config.toml
model = "multi-label audio tagger"
time_shift_ms = 50
arch = "conformer"
hidden_act = "star_relu"
mlp_ratio = 3
qk_norm = false
inner_norm = false
positions = "conv"
kernel_size = 15
residual_init = "zero_last"
muon_scale = "match_rms_adamw"
Rows from expert 6 of block 2, named by matrix and row number. Rows with one number belong to one neuron. Each number is 500 + 50 x the weight over its row's rms, rounded and kept within 0 to 999. All counts start at 0. Numbers have three digits each. After the name is the row's rms in percent of the matrix's.
# up: expert up (model.blocks.2.mlp.up, 16x160x160), inputs 80-159
# down: expert down (model.blocks.2.mlp.down, 16x160x160, transposed), outputs 80-159
up.41 097:371545485504518529440552613408567495438559481440489509550555471489532446535463515463551532467524448350465536482506570464553445454511496505545530538507573535502397535389535544464479539485442505500486478448492482554488476521362605535505452489
up.42 081:501498453565527524602533476529414416464533528420535534537490522489460540428529542494434521444441512435474418507561558500517468476550555475442532597549430452465560474426405545502581579507469518544445573492574419442499572549524485648494525506
up.43 096:414420442575461450520569575583445465494404533505476508498526471430536545433550505433469638486586515445525490514570518490549490431552411477455502492504587579535515464452452504436489528677547495495428453490517511557524457472492480499530530550
up.44 093:523520440579490493533531498498458535536508543462535519440561594466496457459536533460527463476485488468534474525494468491537573480517516421480528473491540399492561608584457435514417613552576448540569441483454481519542497538469440407557503573
up.45 055:430500536447506550613625429407466516432420356456440505596563572472513441495492596551528550526430493571455532538549469511472512590396526484432474483566512566483476499572526564422421551501461492453488414472547561449549517494525510466496515466
up.46 028:432531586500527573458472488477569522477552476408537524442506498476582562456533494495501454525401527544577461534468514514494485441416489542464503506476543465503552449530424464458475502516562644467436517483550482462479560469531448459563399408
up.47 114:644413572444484570533506545546483522521589534589457480470437458468494546510512577473427430540517424540482456513525471472519528555366437477537581440501505502502485581485546495533483563486376409458505470534484479521486512461571476549513533454
up.48 093:499479454470471451474501500501394637549406512501540579497557562493527416467494458490498506481596464419543523490452462502521524449478507595507506466527602494424444460416622475520500577488479489470529518466578573431497503465490469524603429525
up.49 054:523436521548465466488520514553399474524550604571485509528492528488442538526412531474489564425495432530578522461558437456594559492506522544508491485508488528492486483520490551530506530417457513491493559474550422530516541466450473428591476530
up.50 109:511476497458481492467496464476514514595475542491477441470519508480479508450511526510475513490534510464428592477443484567365602459508491503523483534457525482469544589551522525428372585532469554502456471502515541472500462406480493577501543571
up.51 095:413557532519585481578471554437507465467545494607498504380544561544559452439491493598504545580556412465491513486525559468531535521583503525455484536456526481497496404456523415494503510402485387559527424500533402572525474461547496410503541489
up.52 124:454420519522472539579551421456414511559592500438497388445417525561503471559403405456557489475422495458482494555552549466496530517469482486515532447555428627458528545432495454574522560517580511515547463447519490501486518502525501537525452500
up.53 077:448593514464471533431489446535502519413493610440534516451519486507505408476584525460525442542446537456467427489493415515483550593367421535491496437435549562493529506503498521513527551468604516497512416480570532521485430503553531467402492518
up.54 102:528513567471589560347433493495506557497510497491482495483468528463484459546503468433524515442536549527482489490416482510533543504470531463488508512504454499594499525462484552450520510474533495520571501585536444479561564538438497479592491576
up.55 121:514414470555476477472510514479445527422526561552479468484485496431617495417495468448427510523507450463536597561500500506474475542504457467515655483585515447524439459483490506554463516468420446517413474490521556499533539505474485515476506567
up.56 089:524450564506597437424465560571529605509451560492525542507431507479461497462485416568500399535463387448480487474490578478573549531396468469466505488508501535501490586506504515399488530514531510491554535551493581555473500473492533488562525528
up.57 109:496418436492462482502472412443480392591468542504444440474454454478456477501500471467530546488528548425542528520529500551439485475497540535586447490493502547559618444505540533408475553514424537551445500466523545583507499532543528520459495532
up.58 109:505462496493514478479487428545481620496400528572517493437521580498436503604520474457529485579419482533459439558533474528480504524449554582430563437459528581573445395456537507542452427489553419505525443481428537424488458513511428463508524428
up.59 099:530457502434453496615549497398495549427398503574496457499463565598530495563489551487570529478598481486515541488487545411422493490583557576495433463405593428494453495533547526483459525474515472482550487501519437524516487633441430460551442525
up.60 098:560504486542568524553496483470581472434459485469592509505559463507426455438435463523470402518461477486457424520542439486411504353554434551427450617538397437516441499527491517598574572519464484397436440471482488496490464448536467507510440485
up.61 089:467559467541541484501489480541525535476571479600458482517422468578480581484514467554477596563491473475526491452420531516595508375517493494518524525467522525475448490527490462549479475556540457447478471403504491566515475455519554574454633545
up.62 033:537441487470514533465476589520536436463542514523419487574491499503449516565408496498556514525546559410446502509502439471481512485400472547460584477428501519435494567566422490530534522551483494531539566472552508511473586452364489496434489425
up.63 120:553482537464419500475516497583505498448556537533529433483525415500531400483504448590513490453497561522529544518537581565507553486451414418542635527533496636447387467428468545454489516436432476505514532528452569420509545591526469588490526529
up.64 036:574471526508551462526449465495451584521514566478447424405532572515418537487563482512444545558434526571519483493454447556540498448477492500485497534514569462422478511444509468473369445476549348526395465509488455540475473477470553478497521420
up.65 088:544487598543579516467515531585454534520494493533452593485474484567513512527492467484562423496536526514473474511560414483533463448508525452456357380517538449426582534430518573478467572514519604561512547443442459499526539478553492423451500502
up.66 113:420471439519522460405509508400443447584483487540486536542505504454510433502511503589452425523491537517597468496491508451537566586631510534495507593477476502558476522463450534532555617424522527486643467499522467561465453532405475514461468473
up.67 112:519534497603464491507499467484644430476450598471440475437471523514448419581577468446512582447485537619524506431439464473490483510553571495534488502503421445533616498495520534422525458593442485443508465518494435407456493466537448516557501496
up.68 105:511493482540557562477508509476491480530519476490539426487516506517502572548490470442540461570521561507526457447511555457506541494521514452454498518590574441504458491473439496626466486496485543467510496480596541413496476521520524371446460442
up.69 097:534583529499438474460542628568551506559546562508491525484467481476536487484506473430601432470496493495513543459589449441513575540525460494459575493478443538478465559525521558351537502541526525528432433523540442505552498472445548464406473570
up.70 052:515506481505533614480346498477460500512579438592516488546453500471540481504564380525493520510517407450520547505569494483609492435482370485544594582430444532483469557466569502540461417577565457516439506453557429517513533420447534473482493558
up.71 105:453454518464542532483413556566474485628478503475517571448506422504484505488470501467513521498579553482459513496490579514559502445527559477416445525483579483493486501487489556480318468601614561486423512473477455436553595510476509477440521491
up.72 113:518460478545525460532509470576501623547526472502439466600508516482541461415493484470539459449535440561486551482503511491482492439514519493548462589436513487415443533535570537544494476538509450442483447490472445480442520415529506509417552499
up.73 131:401633500559721469497496509443486460650444527508524459514524483523498484482400465424514504547609425510481473578482416577474502507457484523535457531502519526480493423505445475554526453467482460457453528510507457531488493519514527473465534512
up.74 091:553484482427502460487441438495445472532580432475463565446498469579495492499546457475529478488516505530521603375410506505530503457447533535441542534568426497426434565452477515464467563479505479450523512557513568572495546475470492401515448602
up.75 114:481471431546597483524527506495563452674513532527552517487495550509529439524471549527507545435538549465518530489513398505488466473452542452531549562499416552519510555586513529559373436498447446473540487481569490479519503511461497579434439503
up.76 097:464543486425547518522517540479536570511493408525418446470549507553432448443496570443536417498555490594559468627549472487537530443482503438507462462516560507566473508525553550412508419549480507390440459496558546492503510470538534460502509496
up.77 099:383473501464498502418522575611549486408571524435464403478499451492504557554473527482491496488466497517555457405565499529463586384571470514508445478471543553467548480511493564463526498505453402515593533562459428491528530548531518491520510469
up.78 097:435424518443515435642581506542457469541427504450462534505522492511452487499426465498584398472568504579485433629589553539475468375450552493466464470535503497643516551387475516529565473497512591479460509506550465570486444450462557552439531580
up.79 107:425496511495467600457544527528504493524521551534420489617591515454417504506459437573509597533509532520465503562474485433549501533577480469496465522586511509479464437475593440426380504476418462421502501464549548509435479492436441544521454455
up.80 117:533471466448550503560468468504436448570510518465632444554600533573501482507484467440530468582597460607489488488470499489546498462463526483604519484521341568421410497439592503422424534521495539436542484493451459482521505508459478471499483466
up.81 059:517553534509478424555481420506515517460456603450498584493558482438534389477421519512546601633465519522421503472457558474463503419563436538496500514469579484598441533462467558466572451535466537472481463431439439499418485438455514624576514413
up.82 102:572426616576570464498401442447538468442511470503563498496497576530504468495509546520483541571573465523509484525488508512496455464422481434441500566522620453507536505556443437592456440555561508458489491544446423455486434452370499439500463482
up.83 126:498490476508517473574497496672544474477498437569509476426493501504597490474465587481506554479509500551477455457514509458515460518535487573491424484518458656415560473472542479505466487484533494528497464530502428445525431469552513547443515495
up.84 121:525458489503432461464497481481468475548399503561566469479470479489432485485494501679530480519484475526558546516569544582566434503466490467574495520418437414509571597478546511486425421495509474474554535538530527465476487592551511498520462502
up.85 117:473567470507531477489558462579508476443575455438512486451477590534555548385638542473430573442502496538527383538489456501511491493496372492477549488500529599485464448481483492519534527460470593471473480485472492419469546525494582575464491458
up.86 096:569473510566557539467502519531522463443432428512441489526543499498545492521424507456478554519509575477468432496412506533539525474424493552403515311424526570453516496485483516561468462480542516461507553582553522566527550456499467561439532555
up.87 115:524461483417482425532468597501463499536596424441491481503433520507487507443517499609569416501471511496556493455521434565474429574477541485535515530487478462489594478491488506434527452493484526491526543540506474543503494493502501500487464415
up.88 058:493501509495494457444550626463379404473625485500528469552401486563542526497458505487510481587482541533548481509503482449557513449478586474443554483553490526605474476542481484484512452524576539592459475426486577477517532486522570454398492468
up.89 118:434542489498428514449486517491579578480395533538514436525520512450524545518469541542488513440584410441507419502481448478481517399304428554545486465490550430522570522451526523592572398441609545478558503531497440563503514503498461494513436517
up.90 102:518618461447476498527504470537427479466640510544535504521498480516483570453522383445522556509515534427541531478503515520494507461484578548465495495478597461457463433498472567468540455537534394476523500428483539442495450457464592480573503518
up.91 095:538450414472545500451552572519489541530399472518424456494557574456376563528465617487476498563506370473498528463468531521567508548473504565467508446546443432484469566490521435502618400473577516472491492558536411494506458514436481416487409549
up.92 115:559666461547405515460606454477456493513605463576439465508510498511514572586512494444523510525470470515481558472456465486481503527489500484616519538519565451399529534504491513435564511406469584487473499586469533547484459448575546525472462537
up.93 109:611591474543465557475496532479432490439476443478490387501522539512472483570472507548559503511576502457514534495457561508438527473472442437465536551481489488504493452519456395466539511474540482486418448528492563591492492541493505468444437634
up.94 107:487412500516504505439455422501530463414537467496380479450568445339538503540578512503469478447447527524503522456449472502484516568478508479534510481517430473481534507441467515409474445536490491422511469473505466452474537500583458522503485553
up.95 042:473554477464454364546573548553391460512436453512490448438565490548533623533447474484476552490537519486563469477459619505547466545443452500444513446490464500476578537464542450486471442479576503467455474410539472535431457510485450483463457455
up.96 114:428557500508524488545520484441400460512543481571423533468525545489497503561519519489495482560489515522477447523466466511472436405531534440651405462523618470432406449492499574448502610531515422475451530493547437615496488525450546478580483450
up.97 074:469469525461558431436498522567447508490518450461495551480649534519400486460492573507486494520445548488438457474536510426482477543571544518495475387523594514533498482499489577583600508529466498467508524498465465519449467441543474411552546532
up.98 099:521474617538482528503478545541486547530422559605467401484481580467394510383566390488550457441459527552481487552494519459526525524404476507471476464484461433591522521500459479585457472543454402474534549473474478566455482491529459495585509469
up.99 106:376517514459483543578521514441497446478490569503480592553551530558439569474556600629510486479458592432524590439485485531473431385597565500545453485524509513491552509519474576500433406550499494449510485494537533492476446509540522514534495517
up.100 134:513443474529463506443492517298646514476516404551446523538530514548557557513562495475474624656430462499499538478567587469540517445595479502491519458529432495505427394491493510495455502483536569502502450516472397510543508544461563463479429476
up.101 096:490500504505554530455480552471531464468496494450474468455468510462441536495554492515510491436361494564485511544495455407555512466450487485460431428437476500431513499553590595515501481494469445436607470560468456465491490485429522426543530500
up.102 115:493621538577591461485565547519457483491604535535448596500458546467544397424506523486534523451480434537473481478476538527448447507407581388456529508462496499535541584513615523498454473466482636505471477537505501465491500457557488465572489559
up.103 101:598432505555383453482535445473485437496539552579548573396426417496491469568536549495608602449560494471491506581485474541518431606444468511519527568514500502416453484515505436455443569504537502472532532517531548500576463513454518490608453509
up.104 106:524478529518639505508540428402532533541467524523502492506423468522395448508437555513494580477485370514513498489480578371497539537530515432494551496527505519452514464438553473460450485479525446522430472554527437432507492523488508421479485562
up.105 086:589498426463519516531485527491546473463481444555433421603495514560616544452470536506476461535509390557508429351578549469510466502517519420528514429416488478577506537481525481507537467483545542397454415500509559496526521520628455515463565468
up.106 100:471444463508423469486550478506528474507448485509578412517463472433490498519500543378530535459603494488512481472592519614549468500462484442469440485564474459551521473520366486477501488427492513553392499462401488497517442477498445463470520445
up.107 094:468428395517358418531416560495431477526488533524446484459500430510499523504585493617474522476551526601428473507455511490484477481452518524522455459530448464505609459449490459557479426535540484422501485574502486556492533467594529547461448548
up.108 128:545538526517494461487470535534477522439521370461460501510447419435470570520493589506552434529532568452504566584456504584443450496502494418529527479452444496519568561478506466515488466532461589550403538589517532558487511467521470612518471541
up.109 103:472475506436425525507579438487640531539490478485552337500468550506523391509452429539557485503414468522487458562434623492498508556488468493526561508409487565465521393472460451519467561608514533520548509555479508352460498552461469594553448497
up.110 128:554506522478405459517552521533469500426477542522535506515499467478486503468422505433386471466581439539468545571530549508542487539454469482503603520514475541541474584562543575495483496520531525479588484479444352396486528682461559517390480571
up.111 099:534416543471591528526557529506517565445520608482496436468493524512513445466516451447488497556477544402490496484557542467549576502542465524469531529487569630563531442455538495573452448506549555462399475483437467496489514515404515514466500507
up.112 097:547627444462519551483531480497520521484484477482556480436534441543532492525513517548552537511602453550478496491471530522548481451533566387536504473525481474475576471366519536506393477560449545499392489487440450580526520429448564508542451470
up.113 083:492448554506414598536495574398554491553495533519537436450419496475439523525461545558530552556543489553447515499494430488385545557457529645504506556485484539572442470404504489438410521560499631581509540387463565450508551497551509549510540451
up.114 106:498472500446395501457550368525425441472464535511552474543453444423534501440558461536521477594445615480481518552563482486560524510429518459444456560498468404514533540492531513500539492514512460449562494444457477461476508558485512604572471476
up.115 066:504533497533505522483480557453447514473520569550493547534494545455517452518428541580446453411592528569527547592575557480617533539479401485462431591445572477452467481479490544454615385454601451447454468438495425500462511498465403576508510553
up.116 124:480549545528454466458449577424558507462574414456446570490551590594526543505497488476500389495545561484503402425519498479509515468522578485502549528496540515482458626443508521474520534444468528464478498507489633480477449532548492440549545513
up.117 097:508513484521417405635430513532494496583359597408559497492449486496485472429476485414544591570538520540411534551527492518552468507527473467515554438462469639510494485490421524445571500472500442584493493490524532489515461594481475462526486507
up.118 117:435501420605427451500445485556470482566522523573578487462546526528525417538448528527450447545468412474437535489481539501507528474498545558548483543432585476544439454451492417591441527486519589488484540503445534380462473509449488478592479434
up.119 095:498484481534475561561467624523538435496486498507417469431521556534500476582544527492533430523554452552554516564513476472522480510579482443520460479581543445512633542476477483537543511460470534509522465503547591518514523424542592391460479597
up.120 088:433522475492492455470424516525533547462564470520562518485422493609519499423527442496488544538400495471483494497487512493423398547451421515587490550424413418549453554554519532494566471545665552566445455515454445540486475469458542498515470468
down.41 094:482525500561470470585461400471466521530496414458491437544517470519521422557472490571427494539540499505536495507503527442477588458530528480390528529470587450559478504567476473480473585498468546525576458528452579290491544495537455576519553488
down.42 089:560501463456470495464491363500534480468448481484523499434578510457447526509484513389516554533467533438424481496502525595487499528532552436546496491486464509444540567498496486493453497409425478493451425410532502549467492496462474526582487512
down.43 108:510512631456475506607533526481486541396476493499395469462488497460518422450472588584460433507463493659490464500472478515480461552477576441557472565538496516538531482491503529463442559454590392485606480449503561446542402505468490553482521510
down.44 081:468463477530529508557520557577468519555526469459467476503482485455463423471600410473448545477536563548493561484532482422458524533470562542429485513479428519512509478496491526492507517360485481545491619516488464453623457547495528540480548452
down.45 053:466584529503480499532511462453454463535545533537455456390578539494468461425476444451441487528469415422535464535514519516454478500538469497501507537375485556509434442608504487534572501518552468546442549546532480502548471467540515411394493503
down.46 033:518491420556413580543516506484484539406543626476460466511539516533532396557498509530493567358460579566553420461611601553482561614532568500495539566510494460526488519461415512474590470535500485609557499454477411418470416451511536468551466491
down.47 110:539412482420444510532533515466492399457475492498546443452505541476464442379502490466547431457481516589552515512476489369484577584475586507527506514424571575443519551516511518572473467483572520531504432533512552498490585572524535542547386516
down.48 087:602436458454584537480583522548540508441572469505441449514536538443469487569385479606472607482494534448534441501537522436504493529479534555492490465423528492494438528532454510479457516476491426340541425557547488519440448554567494467519483501
down.49 049:561534496488521511563493538543507560415506547510513482492602464508518456462517358581454433510538558545534475532499531520534563558596575522489516515511463530550583501478492511480528562439527518473552425466496483524514499408404505473496472524
down.50 110:480488496499456484489537521507459439607513423493462511478435492537504525488568482540497526409448575549533451533548661543491474548466479409490496515474460534519387469445521544601514429533414397456528540551459446495512452461525587492428483543
down.51 106:486517547515574461533489562510473417485485568480529522488480480481483441543504522514475469431487481538578578476594485495466541406540480445534480495548539486454458504573517512456527497604557524494530419401486512478528344628449493568421445458
down.52 118:533455472454466472536514469546523583582543481499478555508433496572519449487541454422527518538537560462503502476517454349533479473390462412525508478524535597440393452528522466460451383492475578531501508504502496507511544473590460450521558500
down.53 072:607448542510475512461548543572495468428519575485387561535529448517521550532541466481494597562498563472487568543460489508504506468533378394530501485456459583515451461586479502522483434394343443524467448565546587445455496474586467444503486472
down.54 108:410462571534518515577552544476552486571530541484390573442450505512458479467521474520412518415422487508550448529546549449487490590517495440504489503545344517523524408412511489549559450529578462454604531538429594589499529552513513632506393476
down.55 119:577456554574462446400559422574535560471500484486509404502453440548540482396548478562451619531568443534508603506581408474511602455463562485495480611509482467536501378637494496459466560431530532449511414551432533509491355552539413580457434433
down.56 083:569454488540496504504631550484534486510502519464481488493520504460532445535536475540588482403462521461487492487488507502491524539617500482593524487493562543478520411441518503553412418542534473505423510543410413497505568469547488563545476447
down.57 108:481506537531444463499511520477508421464563589479547436555469491505516561417534487544524569516564498553455519483415531567513431609408517413547533513485677520534444541444506505486460480567509479473444476542458488367452506451400550446507500470
down.58 105:495549512458433519583516503509536525512552485487409425432600514528512475427523464420486579558569513493475539514539498536479545411515438435471507485493503513531524393507509493565525513456386511457560517459553471429515454502536453554557399458
down.59 106:450588496517557507470450525514479563497512456490457445438442418543436494430535410501531561465462418475491406500580575489479517365565488468520502561494484611544510560522527501484489499418431497434576591511520541473490543489596490565496545522
down.60 103:519527605594482502509493477372483419464487541518485455500402443446552477511526521393544478535502473513578517513543565485524560499553513495479569496564463448497473519570471507496510484487532510445489440526507414453414473480433478401478619482
down.61 086:545594449464604521543489461533481474461483508522426505536640436476453442374588464460444471507556492522504539467552481548461491575461582533509502525516537450543435543582494501537510452566493498591488554482549420456517462558537452484518485487
down.62 037:550576516490581449485472497513403552546560528473509499581446450503511407477568481540424462441457535575561548497518591421435545502505574534518561485444533383463504453526463521486505646562494458514512459518498445472451459448558526379508550545
down.63 118:467361481596536496540548546401545509461554467498603440598466525594507617489502392499568474481488531419477537482501546477513538463531475413591483488534520525555538470585488493483636490436549584489485504527537462484455457513477412492550481511
down.64 040:524519501511456492577560498475534548465522525599493501539457514439551565430519400518564553392490484576585476530512581530498515524464551491546521432436552507516536516578487554529452587588437425541588528432451454500498446456486534516568408483
down.65 088:437527527521508524484495533545509500471469533495543609489523536501454482461461519513513351494572460468500423466511470500514501602519530487383507558518431422474471463611481499523495553504594525545420526636461452522460453498507561411471556494
down.66 120:442435483473560571545561489511488473523486490508436507512537461473510595408527451509524453535486455508504599512543534602505502453550548499358482560509430546403567446501495511504369677440473426440513454463438484541446499499460582467647525449
down.67 103:501535508572515558362517501489514559410426500527494413490463515493514539511527520400494501510537480560525467467465507458466433460499531429619493443463632536560513488477496511517566531462478492540518522436441429515542545535538483494516498485
down.68 100:440394482493490499475545522454477522357547508510484469453541491526507488521544482475446534561578493391487476528572398466493465573473436510362516485517446426506457577478500473529439476499492532416481488434459563509494538429489465496500471500
down.69 099:461479512488565436563524389488427442514486494509536483484479515561491494599462535471475430590540567551479602537527425573492404556462571422467497438580453589401543409503520496503432567427517432512533479606440481485599441468530435476494472509
down.70 046:421476499523512408550499534446469506477444530508562435489530494485464423554464441539482402435563548502491557488481599590516531571478473596492415484513558422517443589503458490531508535518492506487482519484490420536528436560553537513598472519
down.71 105:535531521493488571582486523564469444498529474501480484549492519435503407578617483364515473576441486560557402474533543442481549519469436536544473533542431461559464574522509513423470590500529542502489488481507539489506433491464468562475560538
down.72 115:510471469411501548550539541401478439480476496519584560487505470472433508500501505523538439471502543551507553463509466508481450473509405508506472412583533533509477526513504488617467610471426482528564439536533444483467520498542588516480546494
down.73 127:474509411506487498475495511494510542450497432494515474447532518512505503524445458533499572477437385553498528487582358445491465598451483516369505518587540517463499528566500504474514451460519423605523487483489530381442472518572520435509445443
down.74 089:532486511577488532502516512428547489360521450485526511465436544560472399435507496504458542440476528502540444499527431456486525551426502460536520471466473456475475523558492505605493610581502523489601545569474435492521469395492500479539536541
down.75 124:488547548476450537466482486487523439565512481487423580467401493553493400465508413445480505555532420460459439488665552579473505568505493589445486462438420559449431512540497510508555441582557620542550469496497542488513494534440512546530525528
down.76 106:426486495556440440585514435591534460559532563492432489478498479489496541511543548563460571467418463538554444520548511553452433501543495429561490525519546418494502448508495470458626462433615574498485500429502430491458494475584548538506480467
down.77 092:483467447594482446469522464620484477470517612487508603540485489511562492550453522546523500521476570566537438506459455497493534599549496465582483465538501569485518486547481499533534548443539539483436544473502504513463527552446507566528524515
down.78 093:559473527547590480586521502497476527505503513489417578500489543532504495501541527455404429527515414461479450497515586500509399599569399479441573441518541510381617467535476484523523512646504485509500596450519441552527497465517452445553472526
down.79 118:540592580604444504493485503431520505520445591521507464382423516465525522539445557525532449486497554482477504507520489548503541527535541481566450412418449501502601441536465513498406451501616425503595505474531490342556513570625460508437511521
down.80 126:577505452437511569505531508434509426596480427501407561586529503526488548504445465460492458481484468582472441499419540492498503532460522506572497512461554497508491462511487529524522533589472440528555532487499458486537494556396498459496410487
down.81 058:464529517520495504534473519527441502518477594463494450536496564469578535491532442469558499506384537544447474582518536452516479507523535569566493543405464418439518437531534466385569447599512475489508418527515530447405498450452554369601476483
down.82 108:504527538533461513418525515437545539499535480465522543435568560479490541512465455467576463433459453509505511500636593583490455475509511487444514488483523492540539558480482513481544320505557571555514565487500523557515453562495561454483536548
down.83 114:519596476574494489498506589583511465435528458493570498465512529508528504442520524502512491548460538549513451531501526608484518430430413469558479476498528510540495534443495506518487634502540483468517468523576512401447419511549511461517422515
down.84 118:507488567444381463441549452402472448431513495491551502547495522499532548477445458545569456489512523506492440497474533541512492447557475496543497434549672473506541594420516488460515511521511457417503520557475453473422413551450569518434477492
down.85 107:507511524420530465480490496589459543559532502511500642559437514591446458521472603390440463594524489485446560521469546523483490592545464536582521505547536583539554482479477504526473541445418515408503479531517488554550529414522469381483504516
down.86 105:467576455488500485440492492466494528571516449499440456514490509501590495576518480517497566538506461514517507499423556566518554584532417483618502542537429438628479549543491495531468524583441481539476501394482479531580503457576515454446544535
down.87 114:511581487587541420478600492420496452559462427536422517536463516465471507487562508559510557507486601437514538496477455562489536474564535427557494450488525499507477611464476500418486521539495473502478484474542576453492338443582558525412522498
down.88 064:434506527491482472548515513523471503410524567488471433575515406430570514612464524507483552489581563445518517507537494459476508579475533490427472369487538404517539475500485503449463466448480450549496415487470513487404462532502468493449509447
down.89 113:565481440511433567493564537570539511430462495506457465432618492434502514600595496454374575577470478485540473494499587474511561584474484525515542454541564453481500481520494514444429448482452480544525495528496446357481508513491511505599435522
down.90 108:522486555453436457551525514436534604525465473480537476407437494440496426576492515562508567521598575530437459515432450592503473491566456486395567430479455556471539546520473498392498426529473538445459460502518469475492584550627550504498395561
down.91 094:572485502418491499569485509442435607408456468499379566373486478530542534607480398475524481487489505515463541480541476472516517563564497546416500430489503570532493490480468506440442477472483499440530498474536458601584493459472601447602551487
down.92 113:541481491480464506499481462562520548419482519504609566465513525573508429579508488502458491462539520528502470531387411482510499566477443511469491424527511545384595428532507480493486554474427527478513500570560473473480439414524539458574498534
down.93 105:449543406483470434542495469541484485460512609527569526401495501516544514623529540478524472547463508476527608520477405556446550529542564501455518455444575404450491449529490507497422501425499450512560434535510469536420414369486440470515425462
down.94 106:526498511549459521439452553480452582544512508505479526502493577428474545492478546507420501570569492488468575518457546459475508589493486557629522485437592575599514493530535479481518463544468426510552550395462569528583466483432455487554397516
down.95 046:482472468482452485567494507549426509483484598506442501544531489552504465413456449491525494502468577541585461472444555526535569447518480637504485485557475471698497469508451510368458607517424456587466566453459430397467465507447414442502535475
down.96 119:516493533420507472419500495524464547454479564491458601526551549583500453520547521602502545490515444516448477476594429529477368495524553457463463449524512415484469458458507504502470561544545548460509460508509501555487468527442443522498542435
down.97 069:567518440520483524557531514553472496577488544479516400531434448357483521539516400509491553407531449482465398497545569502549471440542477448517499489444486439401621481533459500465588576504545402485485484484482452535469496444525457422470491474
down.98 106:520457498463486481547453488539522473513511543436518439392511544516563544493540475441448456579462471490444464541501499467491518452629470508553498468563491476517438470500479498503511454459419501450493497520488558554533499488464474555476482535
down.99 111:533591564476477479384545543510477386469502527479431503590467540536452475417546510537581581503528508577465450519494460525527496342528537487518532535410597456506523406504466477453566506540554524484432513424485493565588468520484529526578474491
down.100 123:562384458542512452525497391579503487546475492481477511456418473597474456477654485599619403537445550584489524505529436517525501536493562499493515501562486559433595467534490500461565403467459486505488446493532451525539544486513549481548426497
down.101 089:509441522452511503534399499446541443487605455502563483538413496434375550558601537566515433538562461448475473516502513596479469508456433505541536526599570421454393542521479500541480508555502503448522380517506583459504508368502465528533467458
down.102 121:550510487450512570594456514483532578606502472498478518511578498547533565497480579441513498381513557511478507526536539484512573598515438512427507470539476453529570579601505502468427489524527499588402520498509509467551448537495613437417523474
down.103 099:459443508443430468538379472556508534465498506485497507547495550397416501498498398517440402518485529406506558497579460461485541544490548488488497502531502557423501591504466499448541437478588547511492466543483483590540575552495467469569557533
down.104 110:436674494526506452448462555530520472454491431503503449373534502509454438460446500482461486464509477402468524520523490501526459439513549546530539621532445561466520443550531515513500439549499579482436458551523593560530505573476458587450441448
down.105 091:429500484518410434498412527510477476493480538497478566411546530550426547462598445484538582529499566522442417455490472556508467550443433482524506549511548532481496540454464487382455477533577407446523590477487535467479449473450474549495510481
down.106 115:477524502375500535507567494525495529587482415523526537496543521414533494501625416427487415370385445531459558503473432481500518467445509438447490426552576522518510485571514497515465472561456535392484524429522487505435556438452444525495527540
down.107 100:515482481519574509408502577484545436490469488501556450382524535443487566458500395391522416527534541575506448525505567504492481423431509493497538466404489497529541447509494506490587423490505411503484489506506532503491562481598503555513497503
down.108 127:454442491448547504506528472492558453597508451483489438574464546485468479446501468683512495441522575542475545519480543520510637502469496536532499483552475523489527495481501505502566465521494473591513538428496524496517440481543487485447527450
down.109 105:444362494529498431509576483486502492417507562526414455563529497512469550560494515441480499552476502409510509477510501458522533496490504518482529542589501518488494438455512480472585495448526591519479608406534499530417524376586433429492421464
down.110 130:540621429536493494445508491462527417505513483501551503536590484524514521503553414554561383464439479540547546499578564505512537561578458445378490676479450456527478473502493488511552423449524581436454528550502463410518448521499431558425473507
down.111 106:475561484629538488544528527507485540449530573497473492597384468540564504468560596492519482502463500535516469504502471434503464418500490447556485588650452393507460560540460495515447463483420518475483550415559582349563516521491555424526609521
down.112 106:393467489529513456455563471441525507452438490512402513492608552488534561455491507444490414501457593586503538497488369481489509515514515497527496489497605494640467417429512478568461526524545447532458483473563409497545508464563527473503549494
down.113 077:468524444473623393574578557530490493479537560520544535496449531438533517428462523444553593470487498466502563515519525535531475525518526540520429443559549487590398406544467484471527606600547526593418558514500427450580475489467477550512393420
down.114 100:442550507558471568464482456528517476560456528518468526502481575507500455520518472442477484510363459505476459498532599557469510441526474513529552452486396502590486407436534500580556434499499519527468522482520522524437506585473534459590547482
down.115 062:516488493608437460544489455533493441548485514480461513531511522588402558458494479551464526527566654447460601436514505583487515497528567580522506442442498540418508481429502497539469489407504561508520391456476468456385498407543520416562556518
down.116 117:553521543534465467567390481492528469487486529481453528538477505535550461596551576515517460552543469511505469477477549401503547481441529469416496607447544374504538471513515522488446545450476497530526519526530530579464524561591409464481414557
down.117 103:474481545551537413527493558536518539417570400511496453532567531519520400493496452468493502504577474525457478468429595448502443459537432442426500605583480574515556566492528493481444472507511456581538496476474462462547560524512485539504440537
down.118 113:547524496565526422533455510462491458484435483486520463408497494487486512405523396527504481505596461522505447501522441524477589460465557507486526467559554471520513511452497518563506442510445561508468483575515473520481478508468491495512482473
down.119 093:449592462491616497484565558579435523428517485462523477563517513437498470481483438584418482497513503550602553475532430416517482453391448519392539470438469490520418599531488499517524449419520553520476569568515558608559531561510555409471511544
down.120 098:402522571476505482473535400394554414413505457484554532400481532466430463578618481435597517452456498556413579468561503479508399392487427586505543521513486458459491542535520487525623536479468493542507559483505379560460571530487505567468425576